Rows from block 4 of a small audio frame classifier, named by matrix and row number. Rows with one number belong to one neuron. Each number is 200 + 30 x the weight over its row's rms, rounded and kept within 0 to 999. All counts start at 0. After the name is the row's rms in percent of the matrix's.
After each neuron's rows are labels from the 100 clips, of 14976, where the neuron reaches its highest value: "loudest band" is the band of the loudest frequency at the time of the peak. Only what is clearly more common there than usual is listed. The data: synthesized solo parts of chorales (CocoChorales).
# fc1: MLP up (model.blocks.4.mlp.fc1.weight, 768x256), inputs 64-127
# fc2: MLP down (model.blocks.4.mlp.fc2.weight, 256x768, transposed), outputs 64-127

fc1.283,106,200,214,254,200,244,218,175,259,200,135,277,107,208,183,173,256,200,200,228,200,262,233,200,239,200,173,200,198,200,258,225,189,256,200,200,234,226,200,202,200,200,200,200,209,200,200,258,184,200,267,196,200,187,200,122,200,187,200,261,200,298,189,200,176
fc2.283,103,200,172,200,200,217,161,162,200,200,191,200,140,225,177,199,200,200,200,200,162,200,133,208,238,264,200,164,275,200,288,200,200,155,199,180,182,162,213,200,219,200,234,110,186,200,200,200,200,149,206,237,200,146,252,251,128,189,198,200,200,200,192,200,200
loudest band: 500 to 1000 Hz

fc1.320,095,151,181,151,200,200,200,178,200,180,172,200,193,210,200,200,179,200,200,131,200,86,200,200,200,200,162,227,163,180,246,200,200,247,247,200,257,200,194,200,202,233,200,227,200,283,202,200,200,200,200,188,254,162,198,200,200,183,200,166,164,200,200,200,200
fc2.320,095,158,200,200,199,200,129,312,200,203,200,236,200,200,216,225,200,197,200,233,157,212,172,286,200,178,200,172,248,229,200,145,203,191,200,200,200,182,248,205,224,159,204,200,200,200,225,200,200,227,200,213,201,150,185,163,155,173,270,250,201,262,200,200,200
loudest band: 500 to 1000 Hz

fc1.619,088,200,200,200,174,200,113,200,200,200,170,200,188,200,200,200,171,251,222,200,233,200,258,200,200,263,159,200,200,200,192,200,200,244,200,200,200,152,205,176,192,160,162,191,198,200,200,200,200,173,236,200,220,200,143,200,200,164,200,200,182,200,261,226,232
fc2.619,096,243,200,272,217,178,200,200,155,162,200,200,200,200,230,200,270,200,193,200,173,227,200,200,200,199,200,235,200,211,230,200,237,200,200,200,200,223,241,200,188,182,131,200,123,150,200,200,200,256,200,250,200,286,200,124,248,200,200,200,200,165,200,200,175
loudest band: 250 to 500 Hz

fc1.82,103,200,254,200,187,156,200,200,90,200,194,200,186,200,177,230,200,200,269,218,232,249,200,179,198,178,186,200,200,200,224,200,200,206,169,160,200,152,200,200,200,200,200,200,200,200,200,200,200,200,200,200,264,201,200,224,200,174,200,247,200,216,200,200,200
fc2.82,107,200,258,200,200,165,169,214,200,200,245,171,200,250,200,236,158,200,226,253,295,185,215,221,200,116,200,200,200,200,130,200,186,200,200,200,200,200,118,200,189,200,187,271,216,200,248,200,200,240,172,224,200,200,194,229,200,135,184,193,200,177,219,200,212
loudest band: 250 to 500 Hz

fc1.412,088,200,200,245,200,200,262,200,200,200,200,232,200,208,190,200,200,155,200,200,244,224,195,129,200,169,200,200,239,200,230,200,344,200,148,246,200,200,200,194,200,200,173,200,200,200,200,261,252,230,139,200,271,200,218,200,200,200,200,200,200,225,200,200,188
fc2.412,076,200,200,200,200,200,200,124,200,200,200,200,200,244,200,250,200,200,246,200,200,200,200,268,200,152,200,200,200,200,86,200,200,145,200,200,200,200,200,200,200,200,249,239,124,200,200,200,200,187,200,200,200,212,200,200,251,200,200,200,182,200,200,200,242
loudest band: 250 to 500 Hz

fc1.751,103,157,200,206,281,246,200,193,279,186,182,200,200,200,207,103,200,216,200,189,200,188,200,200,200,200,174,200,200,200,200,107,237,200,200,200,163,200,200,200,200,138,200,224,200,200,200,200,200,200,162,200,177,200,200,224,200,200,200,260,200,244,200,200,200
fc2.751,093,200,200,192,200,200,200,200,200,200,200,214,200,223,200,200,200,203,159,200,221,199,182,232,200,163,200,200,200,200,200,200,200,181,214,200,173,236,244,165,289,277,200,162,200,175,200,200,200,200,200,200,200,200,200,209,164,200,200,200,200,200,200,200,179
loudest band: 500 to 1000 Hz

fc1.470,101,200,200,253,200,200,200,236,200,200,224,200,164,200,200,230,160,263,232,188,200,200,206,208,182,221,260,200,210,200,228,175,200,200,195,190,200,270,200,200,174,180,240,200,182,216,177,200,200,200,314,200,255,200,200,200,240,200,229,200,200,200,200,181,218
fc2.470,099,200,200,131,200,260,200,114,155,200,187,200,232,198,167,220,235,200,236,200,200,203,261,208,192,200,196,229,200,222,200,200,165,200,219,204,200,148,200,200,200,200,200,200,253,200,200,146,200,205,226,151,200,241,336,200,169,264,200,200,200,200,200,200,200
loudest band: 250 to 500 Hz

fc1.229,091,175,200,205,200,200,200,200,110,200,200,200,202,200,200,261,200,169,262,200,200,263,188,200,200,155,200,200,200,171,200,150,200,196,145,238,196,200,176,189,180,137,183,200,200,200,200,200,149,160,184,184,203,170,200,179,195,166,200,200,179,200,200,200,200
fc2.229,088,200,200,200,271,200,200,200,200,218,200,200,200,200,200,200,200,200,105,200,200,200,203,200,212,200,200,197,177,140,200,229,200,210,142,200,193,165,161,300,200,200,200,157,200,106,257,157,200,200,195,200,200,200,251,149,214,213,230,200,288,236,223,174,200
loudest band: 250 to 500 Hz

fc1.719,109,235,162,200,200,183,269,276,289,200,177,210,200,126,200,200,183,200,147,147,200,200,231,145,200,171,200,200,226,200,238,200,211,200,199,200,244,200,200,200,238,200,200,170,200,209,267,188,200,200,143,158,200,191,263,200,236,253,200,200,173,200,200,200,200
fc2.719,115,200,162,200,200,168,200,175,200,200,211,200,197,200,200,181,211,185,243,200,241,200,193,204,202,200,200,200,139,230,187,235,172,191,151,200,200,229,147,200,249,209,200,145,245,216,276,200,172,169,168,200,219,176,200,209,200,200,235,189,217,216,200,235,181
loudest band: 500 to 1000 Hz

fc1.631,102,200,196,200,200,200,200,220,242,200,200,200,211,265,255,200,168,227,173,182,147,200,272,200,200,200,323,200,200,200,200,200,284,197,149,165,200,196,200,212,200,200,200,200,200,191,143,200,200,200,200,217,200,200,200,200,175,200,200,200,201,200,178,155,200
fc2.631,120,164,200,200,200,189,200,196,228,200,242,200,200,208,200,200,237,200,250,200,180,121,200,200,200,206,208,200,245,200,125,200,162,156,200,149,200,200,200,200,200,182,217,168,200,200,269,200,200,197,200,263,206,220,238,170,170,200,200,202,200,169,200,230,200
loudest band: 500 to 1000 Hz