config.yaml
norm: "layernorm"
inner_norm: false
layers: 10
lr_schedule: "wsd"
decay_fraction: 0.3
Rows from block 7 of a small audio frame classifier, named by matrix and row number. Rows with one number belong to one neuron. Each number is 128 + 32 x the weight over its row's rms, rounded and kept within 0 to 255. All counts start at 0. Numbers have three digits each.
After each neuron's rows are labels from the 100 clips, of 14976, where the neuron reaches its highest value: "responds to" is what is common among them. Only what is clearly more common there than usual is listed. The data: synthesized solo parts of chorales (CocoChorales).
# fc1: MLP up (model.blocks.7.mlp.fc1.weight, 768x256), inputs 0-85
# fc2: MLP down (model.blocks.7.mlp.fc2.weight, 256x768, transposed), outputs 0-85

fc1.51:112128128128103154146221082109128124084066085128106128151128124072128128128128165128226128128128128147128148128128128128128128128101071144128150128075125110128122062128128139128053068248161128128091128128152128137128128128128128154128128083128128128128128128
fc2.51:178108128128128120128128128119138214034122190128128128128128128128128140128192139128128128128142128128177128128110079151097128128090128128207174181128118128153128128107079107209128140111211092128121128153128098123224128134128198128155128117053113077128128187
responds to: note D4; note C4; note D#5

fc1.298:174073128128135128128128106117145128128109096121094128177176128128128128151066128128188128128185103066128175199128128130128128139128160128181104111110128179128128121109155128050128146105128132128128135128135143128128128159096158142085126128128187158119128065
fc2.298:199078083144103098128128065052128128128128128203118106109172092128115152128136128135142033154128195128128128127123088140109128128123056128190179123128152162177128131128184128191128128085128089058128128179098156034128138128128129136133081128128162128143088155
responds to: note F#3; note B3; bassoon; instrument: tuba

fc1.744:128128128128128128128128129128128049120128128113128072129147128130128128128128180109128124095197131128128128152143128128128199132118160090128071142128128128072212128201128103128161128222058128052097063128150128149144128128141128128113128128128073192091102091
fc2.744:130061111128102166128177111128128174128109085128140128093128128084128128128102169128128128052128128128128177115135115124128157187128070161128115125076128185082107128100170128100173155135116149182176128128130100108131107105156128128128147128128128191191128114
responds to: note D5; note E5; note D4; trumpet

fc1.399:220128128101176128078128140128143146133128122128128128133128128130128096128103128098154115128128121128128128128187128128139128128157092128128036128112174045128128128146122128181128128128128128127128128128140158160055128136110128180206128128128143102128063044
fc2.399:127128128128128128150128128128190128128128166128128222114128128128163128148128128128134128128128183128109188128128128128128109128128128128128088134123140169128128128131128095128169128184128089128169214128128094128236128128017141138136128128128105041186050155
responds to: note A3; note A#3; cello

fc1.188:128152128128071128128128128099128128128132086128128128128128128128129128105097128126128156128099128175058128128184128207104128128066121128128128118128157061128128055160151069128128137163122128128128117128108040104128128169177128128200128128038010123164097101
fc2.188:069128128128072128128140128128049148196085128075145076134128124082116120140093114132146118030101128199080163128149128133118126177075128128128128128128094128161128128132128170154128130128179129149183128128128137128068128128129128128128128142179098071088104106
responds to: note A3; note B3; bassoon; note C#4

fc1.592:156073175128128128128126109128112128128128136136128128128150153128132128128122104128109128126094128048233128195128195128128113128161128086138080165128100130128128128143130128128081003108153128128128170128098128128079128145114128128214128095163128128079137128
fc2.592:131128162128104086128151128128128134128134128121160128128162128201081128128178128196147128178201153128195128171128128128095128120082128105128193085128180137128128128089128153148128030159128128154128128141128128128112128128128128128160151128086145074078128175
responds to: tuba; note G#3; note F#3; note E3

fc1.564:128128162128128163095080110147135128128128128128121128104128007128084176100126128128146128182128084128128149069170050128156180128128065128130128128106166175128128125156176202128137052098128181128125128128133128128073128155128181149177128152128128128073147066
fc2.564:157181146128128128123128084001107128128128090128128128128149097128128051128126165128226128149128128128128128128190128098126128128128128128143128128187087189128223128161128128171117054128128128128128223161128056141128128128128128170133128128169128128163128131
responds to: note A#3; tuba; note D#3; note G#3

fc1.502:112128199128128161100160053103115164128128128115128128128167176128128128128079122065128128111128105128128128079174190136175090156128128143086158128128128128178128128128128135086128103128128153128128164128151128113059111153054203128169128128128196036128192128
fc2.502:117128105128128128128128177144128128127079092134084176128125075091100126128128128128128089107128082139128128093072194066128160128148128090041110083190167109122147128149087128128128042128121127149128128169042202109097099128121122128167128128044168177128081143
responds to: note G3; tuba; note A3; note C4

fc1.521:128128171128128116128136128128128128128075128063128128128172124128128176128128128093172128128128043153157159213128121092128068103177128128128114128128083128170128100128116210128193128128128131128128128128129183038158128169071151055128128128122128128000145128
fc2.521:128128128026149152128185128128128128176128128102079128152128128128149128128128084128128128128128193103128105227128128128128113128150128020164128207060181104113128089080128128062113128128128128128081128059159128094128128179158109077100128128128064128128109128
responds to: note F#3; note G#3; note A3; note B3

fc1.60:120128186128082128139148128150128225128128120112128128173212144158156187128080128128128076174128179218128128123101107178189159149128128128128100167128094113141128073146118143119128186128128128135082128112108161128085128150128125128082128158107100128095128160
fc2.60:128138128128108154148128092128167184128128128150128077128171128128128128112076128128169128218128128128128174128091128059128133128128128128128118090113111063128128082191111128128128043128150128147128062128143128128128128113135128089128121128138128128158163128
responds to: note A#3; cello; note G#3; note C5

fc1.355:180128128194128109128128157154083135084128083029068128104128128071134128113128062128180229169179128126128140196128128087128037122128128128128081128128193128128128128105128128128128033128128049089128162113128102128128128192128128128128095098128110128107092090
fc2.355:128128098128128128080128128074128087202042137128128128128128128166128128097128128128128128146128100125079126102183128167104128128128128166128096106091095189055128182169128128053128128128154128127163138128129084128128128054194190128128158128181128200130209039
responds to: note G3; tuba; note A3; note A#3

fc1.269:110128184190132071128128128134103128073038105128150031141128128128128128128084043178178128128128128128174147172099137140128128128126139133225088128128143128109128092128128128128128128137064112165128128128142128137128128128128141083128128170128187144106142128
fc2.269:128149128128123130163128135128128128128128128128128128172179128128128128121128128128170128128128128165149143128088128128128128114128108128128128187048200073135149128135091128176128093082128107128128056128114128128128128111053128069128122128151233093128086147
responds to: note F#3; tuba; note G#3

fc1.170:128128160155128164128128128172185128128128128145128066128128128128128128099053143158169098216161128128074128128162128128113128107128128186128157128128080104128128128031128074071204128128079128128153128128128029067123157202128172127121071128128084128101125099
fc2.170:114128128140221078114101166128128128082128128128172128054128166128128128158119128128128114079128128128128128128166128128128128128134128128128060163128128136128128231128154133128128128128128105128124121110128133047111128133151128119128128128113128128157100128
responds to: note F#3; bassoon; note A#3; note G#3

fc1.474:128139177182128128128128071128148089118088128065128128130128048105128072102144114088185170128128128136089164128063192197142111131073128128093157128059145151128128128059128128128128196111144068128115104128128128061094128182123160094128128065075128128100026128
fc2.474:142128058167128144128128128178128128128152155128128084057132196128166128128158141071107090225128167110128164112128092128158140154128128128128159171187119088128128169128130128128087128056128128128068090128122128166138128128128176128128128128187128128140128154
responds to: note A2; note A3; note E3; cello

fc1.633:128195128128106138128128128222128128093085128128128128128255152115128064105031000194128143181125145100241128128128128128128158129117128128145155144128130191184067128081128128128128112095071128200128193088125171079104128128128103128136128119177113128082111111
fc2.633:136183120128129128169128144128112120169127128128128045128113128185106078128096157128082128128068158134195163077128128178128176128140149196137167140128186088128128128177128128139128110066156128163128193116128128174128114128128168128128101119207179128049175085
responds to: note F4; note F5

fc1.332:161122128128128128128163125128136128128059128190128128176117128128128128061128077128123128143174128128168128128172128128038128105128128128128128147062169159128128128128128127054128062128128142128118128128138128042128128128128157063128128128070150094128069148
fc2.332:128128128107172128128128128128128216128128096097128084128128183128173128128128205128059216138128189090125128128140128128145191128131128128128154214128177161128128128128128097128128128128128122128128102108224132128128195205128167062128128128109105128117128119
responds to: note A3; note G3; cello; note A#3

fc1.247:128128128186128128128128128128103131128076114128130128128128128107128128113120128095131128128177067128136120188116128163096128135128158128149048128085128201071128052203128032128128146121115128107134000153128128128128128147128128128032128128128128115128071128
fc2.247:128138059253165154128128086128128170099128058095128128128128128130125120128125128128196113128128158128128181058126120110128128138128128128167037069128128128128128128128128117079166128091102094174165197128128146091073072128117128128136128128097151174128128128
responds to: note D5; note E5; note F#5; flute

fc1.144:128056128173128128128128073061128146128128107128128128128128084128128183128070128170221128128128128067128128201118128128106062128128169128149079128012128128039146130128158133112152128142128128128050128128205117128128128109154128180064180134128215071128128128
fc2.144:202145128139128137128128103128072128125128128176128187114128128128128128128124128128128128128128128128128128077189128167128124128108128128128138128136128128059128128178101129184128085128128163128128128128128128075073128128128128048125128034128128128128128147
responds to: note D4; cello

fc1.276:135097197185064128147155128072133128121128109128128089128128128128063128128128128128135128128145128178128128221169128128118104128063092059128128154128128128115143128128128128128128128128128128128087128128128165128059128128006128128128128028039161123128090095
fc2.276:173161145156128129128164128086094128098128128103128178128128184074196131128128122098128169168128092114049149092128200128128072128076092191128128146128214128068128128128097120204128128128160128128154128128089128128123129128132170128128128128211128128055128128
responds to: tuba; note A3; note F3; note A#3

fc1.12:153195185128108128139066128068128128073128124038128128128146157128128128133080234147130117128128128128128128204043200113078128130151071128132128128128148162128128128128143128131128128128114128128128128128131085109100128128144141184100128106128128093128128128
fc2.12:128068128109128128128128080128128200128156173195128128128128164128128128176128216186132128128128189205128129128128128126017156128128119161128128147087125128128128124128141128165128128075151208128108128128186128128128144054128150066128128128128148109128128069
responds to: note F4; clarinet; note D#4; note B3

fc1.304:143017128255134146128128128134128181128115116104128178128153128155128128128031128080218118157128061128170128128128128128097157128158128128128103128082128128128128128128191128128128128167060128144083106120128099085166128128080128130143128128147138128106142059
fc2.304:128142128160182128128128128128128128134128053104128128214215128128098128128201128203128167083128139128128114066128128128128136128128128128086128128128128128052128175102128128108128128139091095191128147128128255128058128128128128128163128128067133161115128128
responds to: note F#3; bassoon; note B3

fc1.645:140128128087128101128031128128176188169128128128128127128113104146098146128135128128128111128128128125156074126046180128128128134163153128133128158128128135203128133123128128191105113128057037141128128128128128177207128175070038167128128128101112148085128148
fc2.645:128189128107098128154124128143159134128135099128074114128128036128128057128128132011128131128128134128177128128128128128128128151128128128028128128217153139128203106128128128128128128094128154128136123128236161128128128128175016062128128128128128128128117128
responds to: note A#3; tuba

fc1.381:175198174135128128174128128128128128128074141107191121128201111150127183108134128144144128103200084128128167149128114082128128101055128128168138128128096128083170130128146128064123128128128128148137128109139185140128128124128149043128036111128153128128128175
fc2.381:128059128051190128101128144142056128155078128128049128128104108128128105128128129128128128128128128128128189128199130208106123084208128071128128219059157137128128128094105128128076128128086128101128128128147092180158177138080128128128128128128087114128124128
responds to: note A#3; note F3; tuba

fc1.264:128125166123128148112171128072121125128128128090045128128055128195134115128128128101167128166153158128128121226165128156128178128128174128128145116128145120128128101128112128113128182165128128142094148128128128128139128163163128126112128104171085128084128057
fc2.264:128163101108077122128123128082094107109112093145179128128128128128128064128173128106107128165175128056129128058128128128128128128098128128128128087128126128201128149204111140178094123103128058158133088147128129044128128128123128080191128073068128103177128176
responds to: note F#3; note G#3; tuba

fc1.618:128128128128128128128128151128128128064128100128128032108094086128128128128128128128150223128150138065110128193089116114086128128119157098155090179128183182096128128226128128128128128121185129109128228128128128060178128170159128123128121126128128126029110107
fc2.618:124128082153102128131061128128128128128083108164110159127128112128079150106067113130128065105128047128128175107128097128128109145094128154128049126089118128096128128174128212128128128128180128132156128137155138128115136053179128128157128116128113188178128053
responds to: note G3; note A3; cello; tuba

fc1.387:069126128128128128128021128128111128128128117128128128170191128128128179128169128128152112128128164130119151175128128058128161165119128202133104128117129062128156128044151128128128128174128128067128068185128128115128126128129128108128094121048048082054112128
fc2.387:068128166128108181128069166104128104128083095182128128128128128128128155128128201128128130089128070119083186090128128128128171138151128128128145128128123197067128128172150128145128128128111128169186128128128128210128043024148128122128135128128128217173157122
responds to: note D5; note F5; note E5; note C5

fc1.746:128128143151128079071128128128099152128095185102128134128138128128045237085128156128146121202082122128046128105203128128128128169153130128128128128128128128123128128128128205107128127128128164128128145119128128130128128207165118144128128080128128052128128073
fc2.746:128128146128128128128128128128128024128128128128128128084169134173128128128128128128137149128128115128128128128128128185080149128128122128160128128128128128128107128128128128128012128128128128128131086104182128018128128112128128128111076135128128128142128147
responds to: note F#3; bassoon; note A3

fc1.563:128128128128128128089128125128070128128136128128084155128185074128128128128235151128171146149124128169206128089128128088128128101086128091215128128128162128128096116090177128128128128141128128107128072087128128083128128156121088128128128128096113169001128128
fc2.563:128130117128142128128128133128154193128128128128167144128128128128128128180128128119128162227121128104095128155139128175137128173128125128159128128122129141080128104096128140128128128226152183148209128128128202111128163109128128165124145144128128195241128128
responds to: note D5; note C5; cello

fc1.431:128104158098128140128186063128097147076117115127128128189128165182128128128120194120128192148128128099205128072199182039128089177128171128132053136128110101192128151128128128151128128128106092128128114074128128143170128142067128175128128128115128151095128128
fc2.431:128128124081131128128082128099128128161107128161128128108080128128128104128113165128128128173128128128128157035078165128128128128202128128128128128233206128128163174128128128128193128099094188128128100128049128128115142094102140128128174128141128167104091121
responds to: note F4; note G4; note D#4; viola

fc1.692:128069177128128141102072128128128128118049128128226128187128128129128216128128128128128152128128147123119139109194137128128181145128072171128128168128128182128128153128187128087128012128143159128128100128178128128128128128128195128128102128122058072091128075
fc2.692:128127216149128128071128106066173190128128113128068071112100095128090128128128230110139163088128158128128128128202128128157196105128128073158118128066128128128163128163128128128139073150128079128128128184164148128241128099147093178107128128128128128148128081
responds to: note A#3; cello; note G#3